python train.py --conditioning="text" --cond_dim=192 --tokenizer="word" --text_encoder_layers=10 --text_encoder_positions="sincos" --cond_dropout=0.1 --parallel_block=false --num_experts=8 --moe_every=1 --slots_per_expert=2 --width=160 --residual_init="scaled_by_depth" --epochs=8.2 --lr_schedule="cosine"
Rows from block 2 of the text encoder of a small text-conditioned image flow-matching model, named by matrix and row number. Rows with one number belong to one neuron. Each number is 50 + 15 x the weight over its row's rms, rounded and kept within 0 to 99. All counts start at 0.
After each neuron's rows are labels from the 100 texts, of 14976, where the neuron reaches its highest value: "tokens" is the input token at the peak. Only what is clearly more common there than usual is listed. The data: regions of photos with short descriptions (Visual Genome).
# fc1: MLP up (text_encoder.blocks.2.mlp.fc1.weight, 512x128), inputs 0-63
# fc2: MLP down (text_encoder.blocks.2.mlp.fc2.weight, 128x512, transposed), outputs 0-63

fc1.429:55 58 64 63 74 52 69 68 61 63 58 44 69 44 40 57 65 52 52 50 54 62 44 59 59 41 66 61 92 59 60 64 54 31 62 58 80 73 50 48 68 51 38 48 70 82 57 59 49 45 53 28 49 64 45 89 44 49 54 48 81 47 62 56
fc2.429:66 50 44 26 43 32 48 30 32 62 66 59 74 55 29 41 36 38 39 77 78 48 52 39 36 56 63 50 34 74 66 72 48 51 65 58 66 38 37 90 72 56 46 52 28 81 55 66 58 48 62 56 50 60 42 72 56 71 48 49 32 55 46 71
tokens: "yellow"; "cake"; "dish"; "glass"

fc1.72:50 43 25 49 37 47 65 43 84 57 49 51 39 57 29 49 68 79 72 40 52 68 67 70 76 35 57 60 68 60 69 58 35 74 70 71 60 51 49 54 67 41 42 52 44 63 66 40 43 28 39 71 39 48 39 48 55 67 34 41 52 76 63 32
fc2.72:55 41 32 73 35 86 52 56 44 43 40 65 48 56 74 53 32 63 52 65 53 62 23 44 40 58 44 36 63 53 33 45 42 65 58 53 45 45 58 32 46 59 58 54 30 78 76 30 41 54 40 64 52 39 60 51 44 42 30 43 26 52 46 47
tokens: "bus"; "red"; "chair"

fc1.509:17 71 50 61 15 40 50 51 38 69 56 48 70 35 56 45 30 56 37 79 53 73 25 30 55 41 56 37 65 36 30 24 40 59 79 66 45 46 33 49 56 46 46 54 61 53 73 36 42 58 40 56 43 55 06 49 42 60 35 45 43 52 45 83
fc2.509:62 37 48 43 41 65 54 61 50 48 67 38 65 64 55 50 24 26 25 52 61 61 99 39 34 66 45 47 59 61 54 60 73 36 25 63 78 49 44 95 25 63 45 90 65 58 68 62 39 36 49 56 44 49 54 47 66 40 46 53 46 31 53 45
tokens: "the"; "green"; "yellow"

fc1.404:55 46 34 43 49 44 50 41 42 39 44 36 67 54 34 54 53 60 61 79 85 65 78 54 63 35 65 42 45 37 46 80 44 77 45 30 59 37 49 75 85 51 61 30 35 61 73 54 53 66 30 70 69 52 49 41 37 34 47 24 62 69 63 43
fc2.404:25 34 49 53 22 58 54 73 81 45 58 70 58 76 85 57 59 46 48 41 35 59 50 62 56 57 60 62 60 43 23 54 56 48 64 41 36 50 47 27 55 69 49 40 53 49 55 37 56 48 55 64 57 60 60 37 59 61 56 43 74 66 57 56
tokens: "bus"; "chair"

fc1.264:54 55 64 52 43 33 31 47 22 61 50 41 58 37 02 75 53 69 52 56 36 55 31 36 60 30 59 26 82 42 70 53 47 61 71 34 55 53 34 41 63 49 81 23 55 42 44 50 37 78 51 25 77 40 40 51 32 45 24 30 40 59 53 63
fc2.264:54 61 50 89 52 83 73 65 54 52 64 45 44 54 38 47 22 27 34 42 38 41 58 67 35 77 23 78 48 39 49 52 47 50 52 55 38 57 64 49 49 59 45 36 52 31 47 30 69 54 43 60 47 77 53 49 35 52 75 72 34 48 62 50
tokens: "bus"; "blue"; "plate"

fc1.318:40 37 64 40 51 59 48 67 59 53 46 68 35 72 38 23 61 70 66 41 38 55 52 56 51 37 44 48 35 49 32 52 65 73 60 60 52 37 60 33 45 57 42 29 67 43 44 52 40 26 34 57 50 35 81 38 76 38 63 67 48 74 55 69
fc2.318:35 35 48 69 55 55 76 80 89 49 75 46 30 43 52 50 30 44 35 21 24 37 48 55 31 71 52 54 47 39 66 45 62 17 53 61 51 79 36 42 46 64 55 56 58 27 21 57 60 53 75 41 70 72 49 70 57 47 51 71 63 56 35 68
tokens: "red"

fc1.338:82 64 53 43 31 29 49 72 48 40 29 59 78 43 62 46 44 37 45 52 68 50 53 57 58 69 79 49 66 61 42 43 35 66 78 35 31 49 59 44 55 60 53 58 77 36 71 55 60 46 28 67 45 56 63 54 72 47 69 52 59 30 59 61
fc2.338:73 42 45 27 53 56 56 37 44 55 54 37 42 30 31 56 27 27 49 92 53 70 53 32 37 63 79 40 46 67 66 43 45 48 34 52 67 61 47 63 79 60 47 58 71 58 35 48 64 48 59 52 45 66 80 44 39 66 26 68 44 38 39 35
tokens: "."; "chair"; "girl"

fc1.488:79 53 59 30 39 50 65 24 50 43 69 36 66 76 42 47 44 56 31 65 32 77 56 62 71 39 41 31 71 52 66 63 26 37 52 87 43 35 68 22 47 38 24 43 11 47 46 38 80 53 40 45 69 71 58 54 46 42 63 93 46 47 54 60
fc2.488:41 56 43 56 64 53 67 56 38 32 37 43 78 51 37 50 42 50 74 32 75 64 65 50 61 43 40 50 53 56 62 51 74 55 74 84 74 44 37 47 30 40 67 77 46 41 52 90 47 32 47 57 54 43 28 37 96 90 50 42 64 28 38 47
tokens: "."; "black"; "tree"

fc1.42:58 45 80 61 72 48 49 60 42 74 51 47 39 56 29 32 43 47 48 61 42 61 54 31 34 48 33 37 33 29 52 50 55 63 68 54 55 53 58 61 44 70 54 50 74 62 47 42 58 55 52 48 18 46 39 31 44 27 43 61 21 52 24 58
fc2.42:69 35 42 55 39 51 61 68 63 58 65 39 32 50 69 53 54 35 46 60 55 39 64 70 45 48 57 40 76 47 73 26 42 51 49 51 39 40 36 36 34 55 40 47 43 57 69 62 40 50 47 47 62 61 56 61 70 48 70 43 80 00 87 25
tokens: "yellow"; "green"

fc1.256:68 54 34 57 72 55 41 28 14 25 42 63 60 51 34 54 62 48 62 50 66 69 44 19 44 36 51 55 62 36 74 30 43 47 73 73 62 60 58 77 50 43 54 66 69 69 70 62 56 72 46 67 51 56 31 47 69 50 52 61 76 50 72 61
fc2.256:72 50 41 39 44 43 42 19 35 65 55 50 52 49 45 43 21 49 49 56 58 66 59 03 59 39 54 51 58 53 45 73 50 46 19 51 97 60 43 61 31 52 49 99 35 54 40 85 36 36 53 41 35 40 39 45 76 55 44 74 20 54 30 48
tokens: "<end>"

fc1.250:38 47 69 42 60 34 46 58 40 70 44 74 49 70 32 37 31 71 55 58 53 46 70 59 52 66 60 51 52 53 38 48 57 45 39 75 47 29 50 52 48 53 37 62 76 45 61 51 45 30 44 47 27 42 69 37 51 33 43 65 46 71 57 56
fc2.250:38 36 48 61 53 48 61 72 89 45 79 44 40 29 55 47 35 44 30 25 21 38 45 58 27 58 57 39 44 50 67 41 71 13 43 43 52 84 26 39 58 71 48 58 50 38 29 49 61 35 90 28 82 70 55 72 62 42 50 72 63 39 50 61
tokens: "pizza"; "red"; "cheese"; "donut"

fc1.185:23 51 64 43 52 61 42 66 74 82 47 75 35 45 39 49 50 61 59 48 56 47 52 36 48 48 45 34 63 34 34 49 62 19 53 71 57 33 53 18 45 37 40 50 54 38 31 32 40 39 55 56 41 51 56 44 56 14 50 52 42 58 71 60
fc2.185:44 41 51 73 40 48 67 65 79 41 78 55 44 44 64 61 22 45 27 45 06 57 37 48 26 76 60 41 47 50 56 48 60 30 53 52 44 80 30 46 49 76 59 52 59 51 51 48 54 46 89 22 77 63 54 74 48 30 54 70 64 53 41 75
tokens: "pizza"; "orange"

fc1.154:45 64 50 29 74 40 61 33 69 50 34 21 45 50 46 47 63 77 58 39 51 46 65 45 43 40 47 55 63 69 92 69 12 65 70 38 50 54 35 82 64 47 59 66 32 69 53 69 49 57 57 48 73 37 76 57 33 45 33 62 36 86 58 35
fc2.154:67 29 68 59 27 70 52 49 73 63 59 55 17 52 63 58 40 48 66 13 52 35 42 75 52 61 68 48 46 25 50 50 74 52 53 42 61 46 55 35 70 57 54 43 57 59 52 31 80 73 43 44 53 47 77 67 25 49 51 61 53 37 65 32
tokens: "chair"; "bus"; "blue"

fc1.14:19 54 86 51 49 61 59 76 97 51 36 64 61 55 41 34 65 71 69 29 45 47 45 45 75 46 59 28 65 45 51 42 56 30 67 51 58 27 65 35 57 53 20 38 61 51 38 29 41 29 47 52 42 17 58 62 49 42 17 42 38 48 62 53
fc2.14:36 22 45 61 62 63 54 68 83 54 81 45 40 38 41 44 33 36 32 35 41 55 54 56 28 64 63 44 49 44 71 55 63 18 48 41 62 91 18 45 51 65 58 49 50 41 38 53 67 38 86 33 87 68 63 70 66 42 56 70 59 57 46 55
tokens: "red"

fc1.26:50 42 56 57 45 73 41 44 25 41 40 55 66 29 60 36 47 52 55 60 64 42 67 44 47 47 69 46 54 75 51 65 49 57 60 43 51 57 48 42 46 53 39 46 75 84 75 69 55 42 26 59 65 54 42 60 51 59 42 59 69 32 77 39
fc2.26:80 54 49 31 58 40 42 42 18 82 49 49 40 55 61 54 33 42 37 56 48 33 71 33 54 55 39 56 42 36 37 69 08 60 24 51 78 59 70 42 61 61 46 69 53 56 63 79 60 56 56 46 28 57 62 42 22 56 55 63 44 40 25 47
tokens: "<end>"

fc1.161:37 54 57 43 57 61 43 56 64 59 31 53 59 50 48 40 44 63 59 61 56 53 26 44 48 31 54 42 56 53 53 63 58 60 63 55 38 43 07 50 58 17 58 44 37 24 66 48 15 36 55 31 38 36 43 60 41 19 42 51 10 49 61 66
fc2.161:27 21 49 47 47 69 67 61 57 50 74 43 43 73 35 34 24 23 31 58 40 46 51 36 31 73 37 35 68 50 77 41 39 15 47 54 54 55 58 70 49 83 60 54 43 58 48 21 68 36 57 52 65 72 46 59 51 39 59 51 65 57 65 54
tokens: "plate"; "bus"

fc1.352:30 52 57 44 50 54 40 72 49 42 45 62 71 42 48 44 81 29 57 64 38 65 80 46 65 08 49 60 48 60 43 77 49 61 57 53 42 49 46 41 77 25 46 19 55 35 41 41 31 57 49 54 36 62 53 59 55 64 47 74 62 75 63 43
fc2.352:40 33 30 79 37 82 52 47 41 40 51 71 66 80 71 53 36 47 39 66 59 61 47 44 41 57 51 29 53 73 36 46 45 54 69 48 37 32 66 49 37 48 68 40 40 60 69 21 43 37 38 66 39 34 51 44 44 34 49 39 45 42 58 46
tokens: "plate"; "red"

fc1.360:60 43 34 22 33 26 47 14 44 33 30 45 65 35 65 75 63 47 58 62 61 65 40 64 62 38 82 44 53 51 51 52 61 37 72 28 54 47 34 60 46 46 72 37 37 58 47 44 64 65 47 28 57 80 63 50 29 52 47 50 43 37 88 70
fc2.360:60 73 59 82 46 72 66 71 52 50 66 34 47 58 35 56 10 26 19 50 40 52 55 37 29 62 52 41 48 56 58 52 60 70 32 60 37 64 34 58 44 87 59 47 55 42 51 34 65 71 45 51 60 61 47 65 31 46 69 77 38 68 53 70
tokens: "blue"; "bus"; "chair"

fc1.270:27 91 64 35 21 57 39 48 99 61 60 57 53 58 60 39 47 62 71 51 47 55 51 54 37 29 63 46 42 58 54 42 43 74 74 80 44 48 37 30 70 55 47 55 59 53 32 31 34 32 69 31 28 43 45 52 54 84 35 38 40 54 47 86
fc2.270:56 27 58 65 65 75 65 75 66 53 66 42 47 36 35 56 24 34 24 48 46 60 76 68 29 69 63 60 50 68 60 49 78 21 42 56 41 71 44 75 56 70 48 68 67 67 36 31 58 37 66 61 76 65 69 61 58 40 53 75 62 39 63 44
tokens: "orange"; "bus"

fc1.189:47 64 77 32 77 51 31 31 19 57 63 19 61 52 23 46 57 54 50 76 62 51 36 60 65 41 51 50 70 36 72 61 48 70 52 62 47 61 43 72 55 21 50 47 53 76 47 57 40 64 71 34 54 55 29 57 42 39 71 34 32 88 44 26
fc2.189:36 23 68 56 69 68 58 65 54 33 59 53 57 68 46 49 41 21 40 51 43 74 47 42 32 68 51 46 52 44 69 64 43 55 59 59 18 44 76 97 44 68 58 33 43 51 53 18 54 33 48 51 40 57 49 52 33 33 59 50 41 43 75 55
tokens: "orange"; "food"; "broccoli"

fc1.397:41 73 57 54 58 55 54 65 00 49 41 69 58 48 51 19 31 45 47 45 61 41 44 48 67 57 51 81 39 51 36 71 38 76 70 63 63 61 48 25 35 48 62 39 67 63 57 74 36 44 41 54 64 48 42 54 62 62 44 48 53 25 59 24
fc2.397:47 37 50 30 49 46 44 50 47 57 55 30 31 40 37 55 28 42 45 75 55 48 60 23 36 42 45 20 48 68 39 33 41 54 16 45 60 52 59 92 40 56 48 62 43 68 61 64 38 39 50 47 42 61 46 60 84 55 41 69 34 32 41 38
tokens: "wood"; "in"; "yellow"

fc1.421:29 68 71 62 17 33 26 51 72 62 60 65 54 30 38 40 68 64 58 60 61 25 41 62 47 42 69 25 55 29 51 29 52 51 49 68 15 56 46 67 60 53 49 44 55 30 40 44 24 46 77 47 52 37 47 58 44 68 35 37 30 70 35 70
fc2.421:43 32 57 64 53 74 65 75 75 70 68 51 39 43 45 41 25 40 33 46 22 57 68 61 36 74 34 50 60 66 64 45 55 27 34 36 44 65 52 59 38 61 59 71 57 56 37 52 50 26 58 58 69 75 60 59 61 32 67 86 47 36 56 45
tokens: "orange"

fc1.225:43 34 46 61 58 59 58 52 63 38 39 30 31 60 57 78 30 44 71 84 59 79 84 76 36 58 48 56 62 27 79 46 49 69 47 52 39 50 71 69 80 78 56 73 55 43 67 55 50 61 50 34 46 38 55 65 28 44 50 63 62 88 38 45
fc2.225:46 41 39 34 46 46 47 59 49 50 35 48 58 39 88 29 61 58 39 39 69 33 30 60 64 52 83 50 68 44 52 40 49 65 76 60 32 42 52 32 73 26 50 39 45 46 61 37 42 61 51 53 48 49 61 68 03 61 58 46 48 46 85 68
tokens: "snow"; "color"

fc1.464:39 62 60 63 54 42 46 37 30 20 39 31 71 34 67 39 49 42 67 91 48 61 54 63 45 62 59 76 53 36 77 50 47 57 52 46 33 42 49 57 40 40 50 58 67 53 41 86 52 57 29 40 42 73 48 51 46 42 51 59 84 56 64 60
fc2.464:39 32 46 36 51 60 36 56 46 69 34 51 78 62 39 49 64 51 41 34 81 23 54 53 45 46 69 43 61 56 37 39 21 63 62 60 47 54 77 56 59 50 51 54 48 47 73 56 66 80 59 56 54 57 87 55 22 43 37 35 28 43 30 72
tokens: "the"; "<end>"

fc1.405:85 56 39 48 41 29 41 53 61 43 38 38 51 44 48 67 75 53 60 59 52 64 39 39 56 42 60 39 61 39 33 66 36 43 51 58 61 44 36 36 70 33 80 25 38 39 61 34 53 79 50 33 73 58 32 60 29 38 21 38 44 66 60 81
fc2.405:49 67 54 84 47 73 75 66 59 49 67 42 43 57 34 50 21 21 23 39 27 63 60 56 30 71 31 67 49 48 67 57 60 44 49 60 49 57 59 53 49 77 53 38 51 40 34 34 66 63 44 57 52 76 47 50 36 66 75 73 43 54 69 67
tokens: "bus"; "blue"

fc1.151:57 66 73 49 22 44 53 86 65 52 38 80 54 85 30 41 58 69 72 42 60 54 47 61 46 58 48 43 41 60 27 59 74 45 44 71 48 55 40 59 67 41 26 34 67 29 19 29 39 18 42 54 54 57 69 48 63 42 49 42 28 59 39 47
fc2.151:26 41 52 79 50 68 74 80 75 41 71 55 36 47 62 51 29 34 34 32 15 54 44 61 32 73 52 53 41 33 52 58 79 13 55 48 41 73 47 41 46 64 59 50 38 30 30 55 70 54 70 37 82 64 50 56 67 44 56 63 49 61 42 62
tokens: "red"

fc1.393:77 60 12 47 57 38 61 59 35 33 26 60 48 51 68 70 50 65 50 43 56 52 73 47 44 50 57 67 44 48 55 46 37 52 47 47 58 40 54 37 56 59 66 36 48 58 36 74 38 65 58 46 50 73 59 49 63 61 60 46 76 77 77 54
fc2.393:67 64 59 33 55 36 47 37 36 51 38 39 74 38 57 45 58 53 71 62 84 55 43 35 42 36 47 09 18 55 33 52 33 77 34 54 37 48 57 79 53 41 39 66 54 48 53 60 56 56 57 41 41 29 70 61 55 52 10 58 44 54 25 56
tokens: "<end>"

fc1.64:54 40 18 34 26 40 37 19 38 57 45 37 46 34 51 63 61 66 47 56 49 57 58 50 68 26 53 43 51 43 42 91 42 69 58 61 45 54 44 49 53 30 84 33 27 54 46 49 43 72 62 56 54 52 29 71 41 30 59 25 51 60 51 60
fc2.64:75 68 43 67 30 70 60 53 51 44 63 46 39 54 66 67 32 37 34 23 31 46 33 49 29 67 52 75 61 46 51 65 54 60 61 55 35 59 53 19 69 79 45 29 44 54 60 25 77 75 57 43 53 62 59 50 13 50 86 62 34 63 82 44
tokens: "blue"; "chair"; "bus"

fc1.201:63 43 21 62 50 69 53 30 49 50 48 63 58 52 65 31 64 31 53 25 62 37 66 28 53 69 81 45 52 32 53 50 53 44 38 37 25 27 46 38 42 44 56 50 57 84 55 66 67 41 51 47 59 69 48 34 59 54 50 42 59 43 65 41
fc2.201:81 72 48 37 35 30 43 33 31 74 64 42 50 47 55 51 26 57 39 58 56 44 42 23 65 51 34 30 24 51 32 39 25 53 36 57 72 71 40 66 48 61 59 64 44 60 47 74 49 34 63 34 46 33 32 56 43 65 43 61 35 54 40 48
tokens: "<end>"

fc1.25:18 64 84 45 40 47 35 50 51 53 39 56 56 57 24 20 42 62 61 46 46 39 28 54 56 59 68 45 67 45 54 61 79 35 49 68 51 39 60 48 52 54 58 35 66 79 43 14 65 37 52 37 39 59 57 48 49 43 52 42 24 66 66 69
fc2.25:40 40 42 80 63 62 66 73 79 59 73 32 36 37 58 51 27 39 33 52 27 62 60 61 36 71 38 44 51 61 51 57 61 33 34 52 55 81 35 64 26 57 45 66 65 64 49 66 48 34 87 24 64 72 59 69 67 36 65 79 48 29 49 51
tokens: "orange"; "pizza"; "broccoli"

fc1.80:66 38 31 38 55 35 31 24 43 36 27 40 66 39 47 81 68 59 73 65 69 44 49 59 51 37 60 59 51 34 74 60 66 86 55 24 67 38 30 64 77 34 48 37 48 70 64 48 54 70 67 57 31 62 68 45 20 40 24 24 67 57 64 69
fc2.80:35 61 43 69 25 78 66 84 77 62 79 58 43 39 58 46 32 29 42 28 52 27 43 51 32 65 45 64 40 24 44 76 63 51 60 45 43 47 58 41 62 61 31 39 53 26 25 33 74 58 52 47 54 61 76 33 44 55 79 60 39 48 63 36
tokens: "plate"; "bus"; "orange"; "chair"

fc1.499:53 31 41 21 54 30 53 54 61 48 38 49 61 49 69 75 43 89 69 71 62 47 46 59 87 22 45 51 68 48 60 56 52 57 75 65 46 66 28 52 70 27 49 38 22 50 52 37 27 62 69 43 59 33 33 53 52 58 20 41 43 41 49 65
fc2.499:52 42 50 72 48 90 70 75 62 46 70 49 42 50 42 43 16 12 26 47 31 30 67 54 24 70 42 58 38 48 71 46 54 47 38 53 44 60 43 39 55 87 61 38 49 40 46 25 68 54 37 51 50 75 61 52 39 56 72 73 61 47 59 39
tokens: "bus"; "blue"; "plate"

fc1.462:63 55 34 40 53 52 47 55 61 51 48 37 64 42 46 48 55 61 68 65 67 88 55 33 83 24 46 40 82 57 63 54 37 56 67 61 59 18 31 33 53 28 66 46 68 80 53 53 27 62 46 65 49 54 65 55 40 65 31 41 76 70 41 55
fc2.462:57 39 34 68 13 85 52 75 52 15 34 63 44 48 51 56 31 65 59 31 50 50 16 42 35 48 46 32 69 64 43 32 52 60 51 63 31 41 52 35 56 51 51 37 40 48 59 48 28 33 33 75 59 45 65 47 46 49 22 46 37 66 58 57
tokens: "bus"; "chair"

fc1.0:87 46 43 45 35 54 53 55 47 56 47 53 64 67 56 43 42 46 48 58 46 68 73 70 34 35 60 50 60 51 46 52 42 48 41 69 78 64 57 37 52 48 45 76 70 50 41 31 41 38 42 82 49 30 62 38 59 42 74 74 64 32 62 59
fc2.0:66 50 40 37 57 36 47 55 45 48 38 65 22 26 69 57 31 34 45 70 32 40 41 20 48 55 53 10 30 76 59 53 42 55 38 46 44 69 57 44 39 51 67 67 59 66 71 78 66 52 44 31 26 61 54 52 42 47 56 55 39 30 25 33
tokens: "."

fc1.96:48 25 36 69 58 28 36 21 28 43 48 45 66 67 41 38 45 63 62 57 34 59 38 55 54 52 68 53 49 54 64 61 43 66 50 52 70 46 63 52 40 47 47 54 72 78 81 79 80 37 30 66 53 71 54 38 52 43 73 43 97 18 45 61
fc2.96:63 39 48 25 55 51 53 34 35 37 48 36 36 32 54 35 18 40 54 55 62 33 50 34 35 37 83 22 43 36 61 53 67 57 24 46 61 62 44 49 64 62 51 76 53 68 60 82 58 55 51 51 41 49 64 64 68 54 23 66 62 55 32 43
tokens: "<end>"; "wood"

fc1.126:49 50 59 58 57 54 56 43 20 52 32 47 59 65 38 53 49 55 48 98 69 76 73 41 49 61 29 63 43 45 48 64 47 86 48 39 49 64 83 49 82 50 57 33 48 82 67 52 43 74 41 42 34 66 19 64 16 48 51 41 39 46 58 53
fc2.126:40 05 65 30 63 43 57 51 38 55 73 35 51 52 49 40 58 39 24 67 55 58 78 46 47 50 65 37 63 53 69 56 68 57 75 46 19 43 46 81 60 56 40 52 64 49 61 30 70 44 63 50 60 58 85 72 54 72 54 36 75 20 81 63
tokens: "grass"; "yellow"

fc1.127:44 32 32 42 84 65 36 42 37 30 37 60 57 40 60 61 42 63 39 59 32 69 50 55 56 43 60 48 59 46 55 68 50 41 67 41 75 80 63 70 56 56 54 74 51 62 66 69 80 60 27 41 22 52 43 58 51 54 72 60 86 42 79 59
fc2.127:66 65 59 55 64 50 33 43 22 82 48 44 43 52 40 36 38 65 50 51 73 31 62 47 57 55 42 62 52 39 52 31 00 74 47 53 69 61 62 40 61 44 55 49 53 39 64 45 74 65 60 41 55 52 86 50 14 60 35 45 55 32 36 44
tokens: "<end>"

fc1.289:36 47 68 43 42 32 40 18 54 31 50 22 48 33 60 67 68 63 74 42 70 90 49 76 68 32 46 49 72 34 65 49 58 53 68 49 50 57 48 64 42 39 50 38 49 25 63 58 43 44 60 53 58 22 43 51 39 69 40 47 56 65 62 44
fc2.289:43 22 42 55 38 80 57 59 66 41 74 60 45 77 74 39 35 41 35 27 58 46 65 31 37 58 44 74 43 32 52 29 53 37 51 46 59 61 51 38 41 85 44 42 34 43 36 28 50 43 45 37 46 51 56 37 63 36 57 59 45 68 68 32
tokens: "bus"; "blue"

fc1.312:55 40 53 42 52 48 62 25 24 25 50 38 62 51 72 48 51 49 61 65 45 65 60 54 51 53 35 66 54 53 69 38 23 63 55 48 67 52 62 21 65 49 59 60 62 74 57 60 39 61 26 81 32 65 50 39 70 71 54 46 91 38 59 18
fc2.312:74 55 59 30 56 42 40 44 36 56 47 42 33 30 50 44 22 42 46 52 54 36 59 32 56 51 64 23 48 42 40 56 17 55 30 49 63 48 62 34 63 47 55 83 51 54 72 95 68 58 52 52 24 45 73 48 38 50 45 67 59 29 30 24
tokens: "<end>"

fc1.29:51 48 62 63 73 44 76 54 30 43 61 30 21 68 39 52 47 30 55 72 52 78 61 39 51 64 48 49 48 48 70 43 65 66 53 70 49 42 57 47 71 62 65 48 73 68 58 62 40 41 39 55 22 65 70 61 46 33 47 56 15 49 45 48
fc2.29:56 37 49 41 45 49 50 57 53 35 51 40 32 45 68 44 50 50 30 44 65 50 56 67 47 35 78 39 49 35 70 58 67 55 67 38 32 38 54 48 56 46 44 40 38 59 67 59 44 60 52 48 58 45 71 87 40 57 63 47 89 34 79 56
tokens: "grass"

fc1.196:62 66 55 57 49 74 58 66 36 74 47 70 60 35 29 33 59 47 53 40 47 58 69 58 47 62 55 65 28 72 79 32 28 50 53 54 54 52 52 43 56 26 70 34 59 67 69 73 62 47 49 51 17 57 36 75 82 25 57 55 78 43 62 49
fc2.196:60 41 51 16 54 19 41 21 32 37 52 36 71 52 32 29 45 47 41 87 62 71 55 32 48 37 68 32 26 74 59 42 51 63 63 60 43 41 32 81 39 51 46 50 40 52 47 62 54 59 52 49 57 40 46 64 66 75 24 48 44 52 50 72
tokens: "bread"; "glass"; "yellow"; "pizza"

fc1.15:19 47 28 45 43 67 67 58 33 54 47 48 91 33 53 37 54 42 71 41 45 46 45 25 49 26 58 39 66 73 55 83 13 61 53 50 54 55 47 51 47 47 44 37 77 59 56 48 47 38 38 67 27 70 60 40 50 53 58 53 70 19 64 42
fc2.15:67 77 48 41 37 48 44 45 16 80 65 43 43 54 54 46 07 40 27 60 76 50 52 56 62 60 36 63 30 33 21 71 15 53 42 49 67 57 58 36 50 70 40 64 41 75 70 64 57 48 54 38 43 48 47 58 22 51 56 55 36 48 26 40
tokens: "the"; "in"

fc1.58:58 51 45 30 63 46 42 47 40 37 50 41 43 26 63 32 77 49 70 77 56 76 79 56 62 34 40 76 69 64 60 51 21 63 67 42 41 38 47 46 82 31 48 52 46 57 61 50 48 70 40 51 58 69 50 65 51 56 49 42 59 62 68 63
fc2.58:60 47 25 45 28 71 49 65 62 44 32 52 35 34 52 46 49 68 65 28 51 53 28 98 51 51 49 59 58 48 36 43 63 49 67 23 59 27 53 22 62 42 57 31 41 62 38 38 45 64 41 50 51 51 47 63 40 38 37 57 51 61 66 35
tokens: "chair"; "bus"

fc1.166:26 74 67 37 49 54 60 43 23 50 65 26 46 37 28 48 51 33 30 81 54 62 21 34 42 53 30 67 58 43 75 60 11 48 58 63 33 55 52 55 30 47 25 19 48 39 33 45 56 71 50 54 67 36 40 34 38 57 45 67 44 63 48 99
fc2.166:40 12 51 43 39 53 39 49 56 46 56 38 84 63 45 51 45 47 51 42 77 62 58 45 53 49 50 57 44 55 64 59 66 49 61 57 60 34 37 77 62 52 45 75 60 64 74 42 44 27 44 63 49 46 86 53 60 34 49 27 54 19 47 06
tokens: "the"; "bus"; "made"

fc1.452:36 52 83 47 70 53 58 31 51 56 50 58 42 73 50 44 49 68 71 59 38 68 66 68 54 45 63 64 55 36 73 36 56 61 34 82 47 41 85 43 57 54 42 50 62 50 35 66 58 44 34 45 21 64 60 58 71 67 66 47 53 47 44 69
fc2.452:41 20 67 52 56 36 56 65 86 35 71 45 45 47 58 46 29 62 43 41 16 36 34 25 36 56 58 28 72 48 47 56 58 35 48 50 33 71 34 49 51 71 55 69 63 58 39 54 58 36 90 06 62 53 70 75 55 31 33 70 69 55 34 77
tokens: "orange"; "pizza"; "bread"

fc1.128:40 64 82 42 27 33 52 54 58 36 32 83 61 52 35 21 51 57 33 52 68 44 61 49 54 39 43 48 73 46 54 26 69 57 38 57 46 46 54 26 54 28 22 49 82 33 43 26 36 35 56 57 39 49 67 55 61 38 38 47 29 58 47 63
fc2.128:46 32 41 56 62 64 62 71 80 52 82 37 31 38 46 42 35 34 33 42 20 47 47 61 28 64 61 43 46 47 68 47 67 11 48 37 61 90 25 48 54 77 56 54 50 49 42 51 69 41 85 27 81 70 58 68 68 33 49 69 61 48 46 58
tokens: "pizza"; "fruit"; "orange"; "plate"